Weights of a small encoder-decoder audio transcriber.
Model: 6.53M parameters, encoder arch convnext, encoder norm layernorm, encoder activation squared_relu, encoder width 128, decoder width 256, decoder layers 7.
Training: muon at rate 0.0088, 12800 steps, batches of 128.
Data: 15625 training examples, 104.9 epochs.
Rows from block 2 of the text decoder, named by matrix and row number. Rows with one number belong to one attention dimension. Each number is 128 + 32 x the weight over the matrix's rms, rounded and kept within 0 to 255. All counts start at 0. Numbers have three digits each.
# v: attention query, key and value (stacked) (decoder.blocks.2.attn.qkv.weight, 768x256, the v third), inputs 0-127
# proj: attention output (decoder.blocks.2.attn.proj.weight, 256x256, transposed), outputs 0-127
v.199:099129134155104112134167183114122058118091101118079150131094155103125149130109154102097119115126178101152125060124126143110153128119127115138134152149153154177087159127112121168176097120116074100096095178070109096144085143166111114157161137151156102194130122181160107135082133172080067130130129142189096124108146100164125158082160112155166164096106138165064069098110088156096085099142
proj.199:097141107124109134167098166142118150079120157126157133128126166144116160090118186149178121129100100144084169148223082108116113129124162105120101095109172136055136102148137123067092100127098120089123128159157156179151149089121160172152150209123128152136160138121149127130071153105148180111147116130132112093187078177107124089138139098117109082176167092102145181147161195131185145147148
v.200:098138203108102151166159131137173122161074134132103073098064141063149147097092126142137095085091162132115107084111174127098182153180123148159100127098093160111134131200166108141110062074131131097155156174144099135140129133118145124125111118128127113114119144124083077114160107167075125115111121168164108106165116123143122139022171124139161123074173160137148135128106128093097204148141
proj.200:179129091096064132132085161081142077137124157098131131113144147111155102134115210135153188141143131163139158166133166114141173163125086105111162128136097145188117121096151124119089125178198125151148090105125163152166135109117125162153172162172120109125160105102188211109115142099162129099093079108127154120041138166103102129171170123142104113157111132186125173115129104114169103130141
v.201:136048122108140142162066056157093146171127118118190162152097146136147112183141122162155155107145088173141172099149140152146208066126124095146130114203120166103136128089082093141121122142168179101131105093157096087093156081113138048129167168109127120108138134109070175106156127155149129105128175150105177103147164173070128139113146124143206112124158092058178199127147110113133171137100
proj.201:127102114104143116067145183104139115170106152244068128135128104174166082076122147137141138140111167105109036155087083122070130136101101158122120138129146149086104112157103134140112116071108106159151106150089162097091098124152121158095091094132092137100116129148171131133131128108149116118140157109092101102156088129087164079125137087174099142102124154123125131120159113172097128130116
v.202:154141142114162153121139172100192130137150119126148136138202108104138110173045120121131144142150144152120122134185083123104130135180160135126158129079123118153129142166170098131109171132113088104106129206096182091108067158112090114126108090137123135096191081114128180166128114177156135101154135156154143148100064154163170108107080159138139074190149154109060082103103099069141156161153
proj.202:164081173172090122117126126176085051112136120136125115164186147150205134127133190138127056140140140131133164075145102110177058144114066113121114131120124106167129132099148124117106080133095130150163117135193098153106185105155171140189100151133148141149076109119096135127120105069116123178135099128123153089144155122158144164091123122098125169108113111157147124159154155102127128143139
v.203:081111217129136104145180142107095076050131178122163142086118112109148180136104124123123120115141134126143157109102130117136160120095106126110157121094174126112133193156089090095138149142128116110100129145117080166057161080130111086113176083099121186119201143114149123120110101063095147094096167151110123098118195087126168120172099088033118152087168077142130165067137113135089090148135
proj.203:133130113135154105140049124195117171203119115192159157115153120131125160124110140158125109176072121161148077120136117086100124159151147113136104140171096089079138066134163137156120104037139186110125127140103147108168187106130113166121115169093161074100107110084108143123108157190186148127169188122163143173164106101124099114125115157149188099171068126135118041184128102119152145135118
v.204:112127140081065141059142196165154121149123130110127130169108108098102136129123138098136143163138103097123147082103125122149164144129052133163136132175105070083056158150145139110108186135090105092066107141143101060081083108107160163123128177085132176201188159100080111114108121148132151123150101139149153120145121073122134112167126123079114133076139154140157123117130116105162154157098
proj.204:132133087170146113146127084108137103119168154123162091113143071114176168139108121154127115099183137181124150144192101137138141149158141094114151128146139066113152134087072092111127103082096141134102121120079109139174166139106083100159137102145123112163113074123127144136131181148166083111138115153139079128131118176205106136150087155136114154152132130113130117158134137120150119077122
v.205:131096179161120107105080160114112107061142124118054111142125077096065143096153173135152093125148115109161121147108124117127126170152098153140145144171132129111091152133144082147121121144095157126163196128116173112076184128125120138159091121136144175158087161159133144161113137121136110120075126183108099097201136116054092115165097111160152139170128155109110099067032111175104137131099
proj.205:111161130068097133150179091110072202174092092156124131125106142118110107123127106151107176168126118098117154161128118122173144101154115176136095125125098136149109120151133153129110154164114148115156066115155044085083091106113135066115170108147127091109132111138133117065104122186142103113160087110152153136148141137157067131107200146121172093080102164148145096153165161167132122126121
v.206:166119130128114110120116109087117154101103051168074126133180123158102131180070112078146183172141116153078129156183158167105087126147060089142108096170141122122187076103089141065101173111096131074122099126124156161142156183130116156151153109114136158067118033159087149122105156156141064140060086086137119142146165101145124140144100135131112124117086065156118158096168119143160186128091
proj.206:103162124105131124160152168115105151135107144107117149096121106147105106092131122070075135047106123107139196062119159096142135114201186131131143146145127092163128178072152119188186132128113079142131210108198124150105066082093120113113050146158127171096116189158108096091177068101057109139223116146162124135077090126111051157080150123148090165155136084138105137103063113143132079140112
v.207:167094168145082115096132115135173178173114165167144118129167119129136076171175159162112121117113100182132192073126133118147167124176121113126138129133143185105184153158110113111148070137160101155096124110178122140145106099147101153111140141146113104086064122104123124105092099099064139074117170097145159129055111105113120001144138175131154125147161119108138103119092063115128150194105
proj.207:149125160098163126178073146154129111125134115146138178189130191139135186076131146148147082168138124143114059124132190128185088118090147138135100132153107084161119107088081137162106128137152092128171107101080131084146114102147108190152154105134149108118111106100045143115159130182156179172128116150140153172127150073114130162120103089129125103139123138095084090112173157150115135116131
v.208:108141093154092126129125144076109132090131175094131159113122129073107130133155109094131070177107144104181093093134127167147139104118144118105144097143087154145161091125066088064185071101132151136130075144120105132128137114101200090095148098153146184127129118117105126156100125103092101072138138110107110129086076085144120111120145143169127115089118106114135134117120090132096177124127
proj.208:108202210105164121128157108135155144165125122127147095089071135112076098146137117139122129114180112131074142189100095132094117193132117132129089161082169090128119193166206130142088149158115119120067148147166158126145197150114155202155114184098152155127116147124099087122195149120155139125086116118138093133133201148149159099163051124101141157119136120151089134139129140147105146108115
v.209:115149131151120109091152070096108139119065161135145104083137087137092089188166144117150108155181141072197187153156085151128152148117077179151114186175138125151131172161103114123142146165084150102153162100091157125086059174130158142183194178095133149107086114145141150118147157131143040168182179090110110119145086047116130169165110101149085120106190132124111072091084132127145173134079
proj.209:071157114061114133176141141137173162108145130106158164134131126158140143075131152184166137110093082066108066119144138146057119089216155122127107050116163154078137125111077134111118135099145102118117076149183117080206180149155181206130152120168153092136095120183132088152150107157078162139073133162133132138125135141140118071144119093109165126161067109143119121113154119117109144114117
v.210:089117106091108117121198177135091088123126105109116151107134151071122108081138199083140143113092174176152113188133123114122167068108106132185170158136116078125128192082081162107146160137114130132176100114104071187070128101122100155104109105105150108109100144163102088099098162142155075162201129142120107090079181126205094115182085126061119140134135073151105124187141169104095136083139
proj.210:106153165131142130095097076115168110090137150117117150107140088156122171140128136106098113119158103169149104125097163164127103088177146107117062105115166113107116069189158110166155136118170110154146195153152153039133133087119123150127124128098116167145098126127152147167151154124140142128065087121127105191112106142129142097123112136132156106110154180166147150051145080185130142185128
v.211:110145124117118173113121120134119175170103193182125140148153162087147159093129105092172068129109103146153183085068108139086135103162136167108119133156155155108039148134152116158119104186130123181134055168161118174118138147108163118116100120140048155124094098117140130133142185158122108104097137111135112122124116132107122160095141096130146128145115124094156132153108146155075116189143
proj.211:204102138102175103124123114141127076145158096115122127131158142142095125141117146153183112160146138096103111138120096106154148123096078149142106089104123123151125140168118119106140163076110133128137178131066075089176166185074095114151124128104188096162091188134136141122088109104168115127150145149133132153172120119093122115156109121093118089120112136121143156079096122122143161144148
v.212:092198137124120124109156163123122111080101134102116110114083157157135096076107177085194092108096117113090135138151204145112150134162189196141120131145116124162126165202134153187118104173145172109122116062077177137095171141167132148199070124142097096161081161114166100088115098136111120196154179132087076134113084132142146142157123173135176135147127118128117129160117146116133153151101
proj.212:162151047102121143149144059098141117115137134116174147151108117127129105145135108122084143132124124098134110174144121130144126138134114083099118077117158117053136057131115141114112136097178083162178117142088093113155140121158140114097226092159151103153152161081097135086122176125135178102101091112151113094181169146127162044127144063131074115099098138147180122081141087114143111120130
v.213:108203139127112075145132146175071147141153127177142096165173099117146137124129113118132105118172074146102101126129157119095199112172127123136115107101110098134174148116115169138131097090138134162110107117103181115115130123102157124084222151181160091132192146182161143107132096177158174177207060143159082086100176186090122136142143184143138146135113077164177103118134157122120151082114
proj.213:115148082141138125049132157098101097110109121130112116109084106168153083129140131104121110045112147054112180096144156154190113146109178170138108091151118157108098057181199131119160154147093125133089097115072099166104163149126148056135108097087148140085090100091128141143156146109144136174109123132084137152168179099116133124115195041174176161148166145138150151183162136148121123131117
v.214:114101158099131135163120182157201136119155105110091160090134119149151146125154110106155172126169161129145140095071173157159133085175148108070182096126156058158136143121142119107113138171199167143125166109088141119144132169064143132162109137071131168132129094067112144130106179198121118139101095105110150157161203139101107119124122174137153156158127147119154169143097166197137128110135
proj.214:132139076124170134145143101132149098170126123142133117162097089116105173137132118159107099176142110103087149132186150103120160139167132139136093170175106134091117123102155168186159127127060086085146074157147141069121094166143129101082150131146104139132147166135093081015119128043142116135102148127166132118100140102166151122129171103138099100103134138141091108087137091058144141177127
v.215:081093170078143145081146130154114132143117133125139132164113164185091161143081138101119140094131113142116186118103082030130116158157115137045110092101090130106145117130074051150120098143149140100154112115157127154165142170122137128103094146134149160166089104138186154138154158137127186211130123131131094100085122147145119190119121096139171174118157040100127163176066118133109109153108
proj.215:139119039115113128089137067101153170089152099171097084110152126138146136131128160109127161116143090099104086176115178133133119059135153126138149114170142069137095179103178156118153207156137146192118077126128095105070135094139176108102128124143137175133138117149089101063109094086129156143160143064145119143153178155189125108157142110178122060118104162123171154108127144108185109109119
v.216:146123148090211107147073125082183129136149145118140123169108122062142128140093160172153168141120075033130081111103168125165114170127104176123138185062152141139144107106150110158122140105121146117116032074120070122155128094121165123079176057143177181105129082126077156155169112113178087118127145059151186096164073146168090119114119129103135155230138159132080083082054110175151175149126
proj.216:117137198145115127129177068126085176147101095112083122138162104115098123133149102086106088097142125162114149190118114143073102104195130142125138075178113116159132180144140157081125144194085071206122181119157118114154163115116134103173077183138093126101094110108100091184113106109088154132113116134138150137112169105152119149149110137145082137061162117137172152187158133126066160101132
v.217:094206165121123075107127147128145155071123129134106083192127092162096110180120100092067169148103156117181126178157174122101118135118159124114067111129137132120141126088080152098149190082128124156092149139131116137159131133147188147173150129137144174132099202124125165119218078113213172120100085216096194067210135142132141125137075059093106114058141135107163136189106146143180136131129
proj.217:140113065147158136119182124088142058195105139137134110100141126127184144089123174172174056063166107053122153098118096142155133103144157159134163107144113123056126094128192115160164115168140169102084130097104133099165195110117139072062114120082147185068150056118149105174165122162074103144101191080185127156082121094136098119129109176142171122183089068198096144090122108185121171101125
v.218:106103151134091138097151170147133141169137085155112147099121099136158104133165094149126095133162144158072162135157142085139139098183073102058123116130072128071122114131104125129129171161116095133162121112142142147092099145098111150149106185163156117112080125165140143062146111121127108105171094130136099188142163119125138068157173175204126134133165119105171117160137136149194152109157
proj.218:072088104152141150135087144132158106112131126103135127128137151164150183100121107098124153106129117162187077142132110126188126069162202152137151174117190126133125112109151149142160059096141097103177140134146119131151113133121145168064140082082096126145105104140109047144060170124155139155150150157106093095132162111103127158121093061178144115082102142089041117124105101094108126129119
v.219:196158109132083199122096168157140174128134193120134174143142093133157142134236098169174129149112168160193142187103158104136105121118132145112159111042150109145153154188143115125104116159071139145134140092178149142134109084067044162151110087146124131105098156170086117129105159070103147135162141125149127130169147141143158124092128144108115158119105170075116124193168119166146171165095
proj.219:123094156163137136147111185162124111117134086134130169154131115190128205152141143069089119084135098123117075150154119139164166093135095144114094153178154128122109116106126149093177219074160090102142137129079083141123143098128176154078134166122087129106152088109149170146142108218173109135137172140184135149066052067132117118176150136129147145151157065130117102089146079149094141102120
v.220:100107125129086119151110103118137093152134139094103113131122115109151112088167173126170136175173132164140075216132173158109090085121136165186155116118146093111077147126126130127169116117085151126174115114175112111056169125134068060134087112093130166088125161170098093172123091126127115126130183142143129149098147153133100035103067084086130122094116118133123116102166105103119093116118
proj.220:122125158161094131159140121134131081143106153169133111180127114167096125164124080115118118074097115124166112148176124121158155177162094101122084146131103096149125109191135140149104163077146096131125133151127166209135076131139121113143163144180081145102112090108151202160138120172151045051172082087147149120157092144094118082152214147149116148167179108121127116108109146182132116119142
v.221:137116160174107112102144084090117120083094147115114143097113149091151153142181090096151114106207123122095168150124150117099169123148127162167102139131137160105154150108115123157096082172112073078170091091137094141098147106170113192124140121102176123144106123150066036113114140023078107143105119126216122084138180183111167103131182135120131156134129089186122152139140101093144097134125
proj.221:122120100091138113143099103153120145149157164140129082145096138107136146047117110120109139137059110127171084144086096196128134125176151073117154080149124159147115102090126128119161112127168074195138096147117155155139089097089117134152103100164095133175115126178165178137134150218184117159218129148108108168163074077090093155112132117160154086142114077047159096144108100135061146093122
v.222:173122166089083124185081125101127099102121110087113115133128153132121168149103147134144114113130122106128104089127139142124118094134096133163157162101143127100104154170158085116097105071099148113157085085105129130203105085134095117115127179136068102106112083159078099200177120102114167121094147160208142113162080094147182119079168125082135127095076086177114181104108133128154085104113
proj.222:100103130130137139072194107154128218118121116163091121135105116127144117057141100091138156084097107115131177103132113136089145181120187169112122091159120133156097124104095090136142134171152083171083121129207136106107187169131110150151123088158195186146152114152137135097135145174102121185155028136081107143080133150065116182098148177133119128160172173146197099200108066131074182144112
v.223:130201071115155119170120134111141157200178133125129141079114102148118133140102105111149139131149089085124144084180177189110111092143127136064148111150086090143140130126111142141085139135216137128141085145129105132223129165153139069148176125119126125099094186117141166099188132157181080099117147202129132167129127149108144133129126091153122116129113158080092131142126088138146076182062
proj.223:072046152135140127158140067150127106083126099130140159175093104125120125102139092182120194131127095117084140133104090103143114119095229139130081140149117152151144103123163107105102196169088119101090103087166203119127165105120129173086054139129095140113162178132157019180132156087064153094177131173135113100129107133074131133139201182141137116120129143131139084164091139141168152125130
v.224:157108192134055074096129148115115122083130147113174111131054098072125198121165125151135132123119133099175138149149154090174090189145172157147117118090210134019137143169154119140144123120158117049173162123126079084080112101096129173131132104076093121115139088142122149050099194083130094155096170134092127104149123129129092104111146130060102103131129082193155154116121105045173115089149
proj.224:076177078089138148106131136094128032175138111127155145100044123121157120185112151137102089124113119177064083146085131221089090118079084087145135174106125140178139088068149107148157123100114105134172192142100146092097143147127143088131137143123171109143090111118144141215119140155081142138139111143201144157130097101130062175106071127172127130115218128088152091191118150161080128178144
v.225:168099183140089124192157138071137103198168150120191132111175108067125115087146102127151158151127105126124200147183174094125140122139080144084136171169123136092090136081108094133175130154128122151100184160122134109186174141074111169159138146126125067142127169214200120083111106112079168142184165159143088072182139098090116232094131148131104104120117091154144092148144127076131163101102
proj.225:136099168052115127131117069134111136112104126068148135070133148095139129094132128141108127144182105106105101090144122134104143143133178108115082081067044221112129161200116084178113144191089179047122092105129111113126109134111087050071137083064118139139130160127109100149087161091092040142141060094175166127103135103085144053081132116070213140108181137095170106172098173102136104117119
v.226:091140144190095097146122099154145161150084167147090132124148144089115038136079085100112092160143146164122144098101082075149055155127124118204110135151092107083121099127133109171116117091119179117165128103122100170104091095197126140146122130135134109147140122140111134095141128112115147100148085110142158102127096129087175138149124122164097121115106108145141138144163160154143090093160
proj.226:134102048121138136195100151114095099097141112107155118156112142127124133090130096129123116098151149118134119090106147164094158089150142188109175148158145109149151141108111122071164149146153178086098139130151125128148130114151160129091155094114109171168100112150097118131128063147199141144147132121112163115076172144175115098147113167139122201170134162151188191119091083128095118120129
v.227:170143104087102097099161110153116135107112131095152147068137119146192096070133136101145167136176059096149198132059069129093112111138149163182149120104143115106072149088123109096054113097077146124126064076172131077169111132095145139075161074150175116151166192141127120141172098129130147098128205153189169072122093088128136106099078074087124125164108182169100124139144150099120129116174
proj.227:097191122189112132144113209113118139169120092121108116160113142101101140149112154076115052135118165134095056177140101098098152109072158076099150144136135169090137113131136076168220142139177097163107102125068097171088134099145126156147105181108102127144175068094101129099126218126131119189109083108097117167131188157163184144133163198138117106113176070145129159127071152171107139139122
v.228:146114138068051167135083129080153131118084115131094146095042103121175193175111109124072125118086235144136088143155104139123089094139154161128164123143161169096157169193122119116133141125084092102107134063128172164085128098053139156166136109146148097140164169110128133121114154138179137152098113173170113053137152150124145138147163080062151088193132133147139098079116111127086105150198
proj.228:130140110132139132136201152181116205091151101111182079102137137148131091124134171112114083136154148113154165140207114132108094167144168091137165154140146106138134077077148115142096125108138094129140149107191072116135199179135162092119137149131109080155161149136147158104131103141073116088124113078066117169141159145170148189108096111104085162069129179114091194166126202161155136131122
v.229:118146130151120146134121116143070091107099118178118100066088146098132096123122118087108127110055137139108112171186150112196125093080219147181059140158086178112094156171029093160115113172095104101160086120118117151114119171122098076094114098098121103137111157123097142053079126132101116102172149091127123136086109070128150145073123134096087133086146140147134174151110120117140144145124
proj.229:111058091076154128103163149172127181195139120144138183089103141136090131127135158144118185098187101107107138109113164146088138116142097087107188125118151148144159083112166134120116149099091142142142115139164133143118077110099127120190152144101156135139081117129162122129123109071103141166066115182148167112143133140138149098172148124152179160111121154119106130148145129123143184151139
v.230:093133145125160169155107144048129111104137090128070126147118120150125146115104130130163100125123140170112104105135107131177148091101106105125062138179104116139135109135161106147157126110145117087146117067163128128096169121152118101132127137117109133154116103093128082137125123119152123168135180163126127050161145159126128075101140112162128102163103192160185126140165160134105127165108
proj.230:139145114149082129125168149217148140148082134131109115104142145152150108108132143164149158171130110090136187114130106072087093147177167140110169116093105190141135125136091095118133125104146116142099147140113142117127076130125165144153156087132125148094140132134115198084113129160132151054160091106131137214123117153109142134148098135075105174095147135087141118101104093088144125139130
v.231:113133148142140097155147169128156123135145118134079165153255086089147111062095126120102157093075111105112165156138106145152161129088112146150057148071155148055157081070144067086179121037112096130154119110147100103156120162124068135115159156107128077101155136107157165086136144135107127083140118078079096099118133106118118106153122160089112104123096088140123122091160159075198150155101
proj.231:114089123125119138107108141156166126122101140167112182133149144103131067182142102146140121185150106123140077115092111113132178126152087100130200154102153109145117168134163131183081142156144148070155160120096180145093139110127167131160147123143171086072086168132145171131113129113138102147145140113144126147171157109139074095130086113095129111083095156133092117102094127217105221127145
v.232:144113169166183150134145121157082095125096096139136100146072116186118137154206165154107140135131118095086102125119108112171110174139162125097160128101138108181166137162109171180037180087100131162188115114163192096153160124134151078137151077133149148099112144189108128092124189129122135137093155107134082062134149080106155124146114145155080170118160132163154132120125126135108107148102
proj.232:119135073160113125171105142083091127155119161180169133139154123139133147132130120153121126124113132127146149109106096129104163122123166075129066162154064158130136100097167115077198111125160075149105077146140103169139030112104139141124064122099123137121175056108134096123102152219119168077135152161110134140128182105147103180154168112100113088167103117077066153141140099118153134126132
v.233:119140162157186104144183105125129088066096164139117165113119143153163152130160152106171145159121188126157092169087101185114109151121182133057095113128182127176041164116102102143207126117146154082096084207092106181243131075153064114133144125127147138094092154071207097107033063120060144121141099103147147151144129079124134074077126140103137155130162154146160099060198112126135089144155
proj.233:157110113136133117144103143129110179143127104142134081097116161103089111152139146158114095099176129072105143182169128126138114105171071109136201109108135094134128095133053099147061111162109056181173141156105128122102144172128114149143101114170133091150175142156118089110197172124091110188123175173116133113087083189128098172196130121104153135159088087178062129187090132159188117129114
v.234:141108114165127113115137166117071122045122118188097100160135111158091126157149110194090090100147100145131143068083114168160117153128115131110106130093139097144146119148128159144144129119135100146100193178137093109154142116111172188102098119143082082146132124133118174148042137099102116150092088131136105153120114138139135135140097115148117070114140145139191162152132105048101127121131
proj.234:111162112109123139118071138103192077150108155081123096102125105106156119125135118142146132117086122115099141122151121130105110156133148120113172105163108154106129109115162142089117143142150103118154115158125186115142106174115137128163104180184113127111145176101117081114124093144111151123103189176102117081162128144152146152098167090148124089185075188127084122095135124150143158149142
v.235:156181112146166138075076150153110144178143140116113129108120089093108133106169154149115079093131110161153141169092133142178132092093207125146143163093079161132120087123109149145174133136193082143160133087142109159118113152103123209135090140126164095118121127173100123090102105186095177128118154149181132096114098115175118165158095058128139104127104137065139152090165178110106201109110
proj.235:108128119119083137130140113111120103063126125091133162113108158154138110159128144159146138178111130122082110130150102148113131176134104087134057130162140150143134183121161104133136137122059165149123115146175178133162154164120090080136147104149115131125178135140094177145070129095173108138157094116066065118151159076148156137058172212124125111141180099106113119170118120170125112124138
v.236:111103109141129103152156122108098124113166168114121138136164103150097102148144118185190145064168110125161112137128142148136102122106143137102141130098128063138122139130160166153117139137159122148111120184162133115160161138086161090101143125138140130140082133125086150144091143157113174107041131156145067181167067107131140108221154091140142131151140101118168127154122118165117164101184
proj.236:140131152167106145143074149082162146128144138119155107117101127153146108118148130124099121110085119131072135154103120116181130193121114150115087132157132100168109115140100100088147093119090152146150098101121162154136075081124114123138135151116084109151163107110200106096153130085166111177182154057096155093120168162154153162106117173080096107146130112144077135083124158126121160128119
v.237:087118093133137151129120138110096122127152081140111112122164155174154160172108102140128143085133116166115132082136077148152113177104168083179153152135123177185124169162094135143087135177131139183091132163124062131125119123120116158135115109125105126096210184141157125164151186159156091073152113153138197123077144134178101166162123126169192114111200116140122153142113123217115124080149
proj.237:124123127105108118117090138199125178092144092154157143159191100166104096125115147104164137138110109117164158146104123123099139114116143183140126134137117151134136104102085134159216127117143090116158115105079162110108116152092138119083138136128155110154087117135128137106141098132148178118133191101111133123191151129100106129085146099156073156183089190117088146117113098138146077131132
v.238:093116099150116154146160124177124146136120108073148082168144083142084106156161164146102129122144096170149101178152156130116158084163113115131123126104111179162118209139136098122087173150098141143089176115145139091087150146088184118143094130170100092088131170178067136134147167084093136117128074135116156157112153142210161167118099097107133165146161040135082142137083202117129111138150
proj.238:143062122161149130163154138089154160178116144080116129098134167128189165028128112162242126091101093152161149156095165162134135192065160154131131116094127135183128056149142087168217102129120131104133110134043063127165160115143092137110157210123134133104128145159135127140085117120118133118127130158178078039129143176125134085157125182164146065108147148046147136128131085168136175122122
v.239:144130159077176083129089098186096132096141108181118095103076114144108090129137161170175115114151089101113112155142070143096152168139106099128090128166162170112157137167082120132129100094114083135058119140136093136099104094139114116102104144131125108130169185174109167150086136082112113128083150086180185203143118130086181145101117110119127117164054049156109135114108097159124129181097
proj.239:073166112118124125138146141108107105178130158114138069132115135114116124132123098120125112167108166140137132080110158139152100127168165112126162164055118110106131126088097142098127148146122184083156082122157159094111143145142165117173120149060159147140132105096164113116180120160100132127120148198114095040077070122101085102151084109118157120097141168158153166160119115149154141119125
v.240:109124164137186154127079144125084063112144147161092081221119072150147123116112122123088104151167152136094097196088134136080184097141100104124114121097166172075077140136159109154146093196172150107107121082132113184173156138167195089117103100120123129143115112139051107135133158126140104135131151135136120081074103099134129150111099135103126100169121130123158119128109141157133154103115
proj.240:125173166105088125170184172129092164167127108101160131148119189145153124116116187141156113130121106141157180164155132121181137112104184110141165172115176171148108091152163172111089135067090156177136136148121142122105080150145141179147111140145139157115173093115189104118134139104162111120108064104134098190149082157190131187147131126147139159047138135081070085108120110149143122161126
v.241:133135158078096122142079166122144089116163066116081129104178154123150095093109105127124150106069203133133126129173139143129190159141140074145129133135171146148199158107118123107133149171130138149098184152196125159090169121152075120089061141150132109135140112118111123101104150152154199180056212106094167155112151073146141098102093159169148063182134163194172060122182145106073155150167
proj.241:147089141123115126110135103111169148152140136123143119117084103119117110130124108070164089127132141127099117100157125138156134138122152184121144064119173150154145081180130113118128137119139122116123077161110167149096106111109184127148213103087112101120095126086124167108112122128110056092131082136134142141114108151124173153142144110128135216105153108124140114113093087115125146135131
v.242:100125146121156145141094123124086136160098120141111104144118110106149154123060171125113153118098174062107164148148182130158106122097098125127102145065079167164140169112154145096145158122065122139196121147087081098139179104125122173138170101104135126143122174071080174114165129171114120141121108138147159117147093138143123077129119132169066196107151180118125117145088131088128086110174
proj.242:127115150150146133107161149157067116153139087109139169137163168198146128115137141116142107120172110149148093122064160103113114110124138130143132095154128121089142153139158157148097132106133112178145126112108201168125143194099165111135084180167139094136135102134166086154168103118102141127114138085122175140158177135102171161166047082147188033125075114178171141057193122139149150142153
v.243:138142097092147151069164131083196094164142119139068136121116137135120123115142168073076123115147199114092152143144110154116137116161087110117112159113177168134151160119128182059124104126126149179128143075132081096084124100157128180128128157152157085142080110176142087132108138097129070129120106047129182173171157083153116183210140148140140082099162206113112169076135134126140117123093
proj.243:110134134127134131141120169119118187114105086118105118115064095126069140101134066164163124110133148104141096135174116170146126146133191146115169121126128104162115127086132128226115134167134069082082112117110156125161204159112089147088115096131149111106198115146126166161086120146107142116148085155110122107083114171073138142102085139175069185157149117156128099133113106139115117153143
v.244:176064165200158159156115093077095118142108115138096190151173170096176134104117167164145120141184077073088171053134152124134183087096111158135146135123103094096104162167109147057192094120167123078135164129138108146127137161122121179101064134100096156013110116117159089175112075150090141186135086118129139127113144162113118118093089119089105104181120181146141139112173132099089120113107
proj.244:195109091094095132143098206158182103107107169152151109117068126081153063172121085110136124169095133117136115105155113179119128080073135138113094105104143138135114079137173119140100151207118076159120124111090143146160136172097115127180167138159133125112132121109160198175149108144178127128168182124133070085120137115134107064179122145130167184062162102113189140150117130083133135177121
v.245:158061135097167083150117089096107160153099120109115112057176135140195118106075157100151111175146099151060157091132072129106135079124079168110100140043054136148063115157119159077165101098153107100103147203182125174170105196128183089153058072128121174112168135173182108151138075141098168117104085143150095127125146134106178074103119131138067144118131072174147121139135133155113135142135
proj.245:115162103116095146156113210138174120138133137168094081157068136115131168105126099118124117102139122156174105146118129099141188109124172118136140143150132131148128147102060141163080165163135091078097167099133111115139111058146137174147189194110152087172103107189162152097156166170168139079114166153150106125103153168127184123109130160086203100152140069101156054146112173105122142127132
v.246:119118144134176106108151144135082129156129059125132138124092150129160143147134154181155136118177104130113117141192122088089168076075087157166172108113103146100141135094133135074105135134124172092148177104121136056184140128154144148077121152087118162135111095108177161118181124136066172126139098090139115132130164103139151091126112097125118133054126154166104142115155118123119024138136
proj.246:120106114119148122140097092060119075132106155145105088151146104137108142090134088142088109162075108112115108131125178196161116115104182084128111118137101096142130139142137151180156163162176080157121097119034137105139111099153112112179120115189186129115149097128110116180086141133197123103161153111134126097115070111094125113170139168134173172146129074135179158128150122072139060064154
v.247:185168146118161141100127151127207158148176157113110092093148149124195103083100195120163131133112147147103170115111099155140110113128164152042133116117109189125161109094132162118142169102142219121121134148103096152154129160176145122134132146130133119127086138150157138104138103177115136117188155130175131122068089124137131119113113103131135154133122125098128143073113165083162163114124
proj.247:115138101225115127132089136117134118081123080117144098124127142131137099145114085126135185114143158094196097121149169062114138114128141128133110102105117097146156180174122121124070101156123133120139147180106106135118119124104115141158109061118120165139145101113107114137123161093184089061113109141112101165158129140123115128116105186118141082163152073164157130160104117132157172134153
v.248:124084104161137208093099146143106160122109160094122121160110102147107108133128135079119149159131178122120127082089109067119114147109150088085066140088165110173133164071085183148127159105149147121113080092147121161149098112178103164116128148139136115124111199102090116129150075100105193152095089209117086114167135093167154119124101127117133180130111053121149152079126163115138124186151
proj.248:133148106148116140120166145105143138142106061135145174085162145113188112161140146170151105114122130170147150109161126098144175140142132158143154101149109116152130088172133075131152123120105169121143137109113130117097125119147120120121149118114108158068175109106135159117182098194153117090129139089159096104117098133126100183128129119126108090090166159142076137127152089202136105142140
v.249:161135025097138103114137142152113181056102144143126111072168109132128198145100121151168132118075175160115119060111127199075109065159141159112131118134166116130156120073120133058118186166115104114137108189138141100093135110094118143134059105119064148116085130171158138137190120112115106138124149137147154137133171133120129167146106077166061110120101100111146169105110126182103108116124
proj.249:122112167143129130205047127090116073148135145104150107150120141129116121091119148129062131159151117136108105114142089089134126193128107108102120123186136118170112138168118141175158081169162082093158187128141175162099111166106130108078198183128230092136130130110082111094118138126082144140180215090054143124157191165136128098112132091100188118188164122142108085081094094112075142098134
v.250:164189142132180095125145132120169183123114087118129122148149107121121150150157125170107094151129116163129091128113143161159133108099130147156075182078151097200089090101105101135184116094178144101121165140103165135158129179057090131146119154112112161129178083094099127105161066158158137140132118086119177139118126108155129124088147123152121151169131128154156103138152147122108120124145
proj.250:148147091138118129143130111122152070060131168088095122125124177096102154137110147104100129102159137139128159141121099146089063143139093106127148076131157135126142135159148113141148135113065103209153127103174139132123155120138108116107170110181141118149124121164131136123087130102145118056094167197111134151165139105106097128095167158091174114158121134116079124125101105107135141105132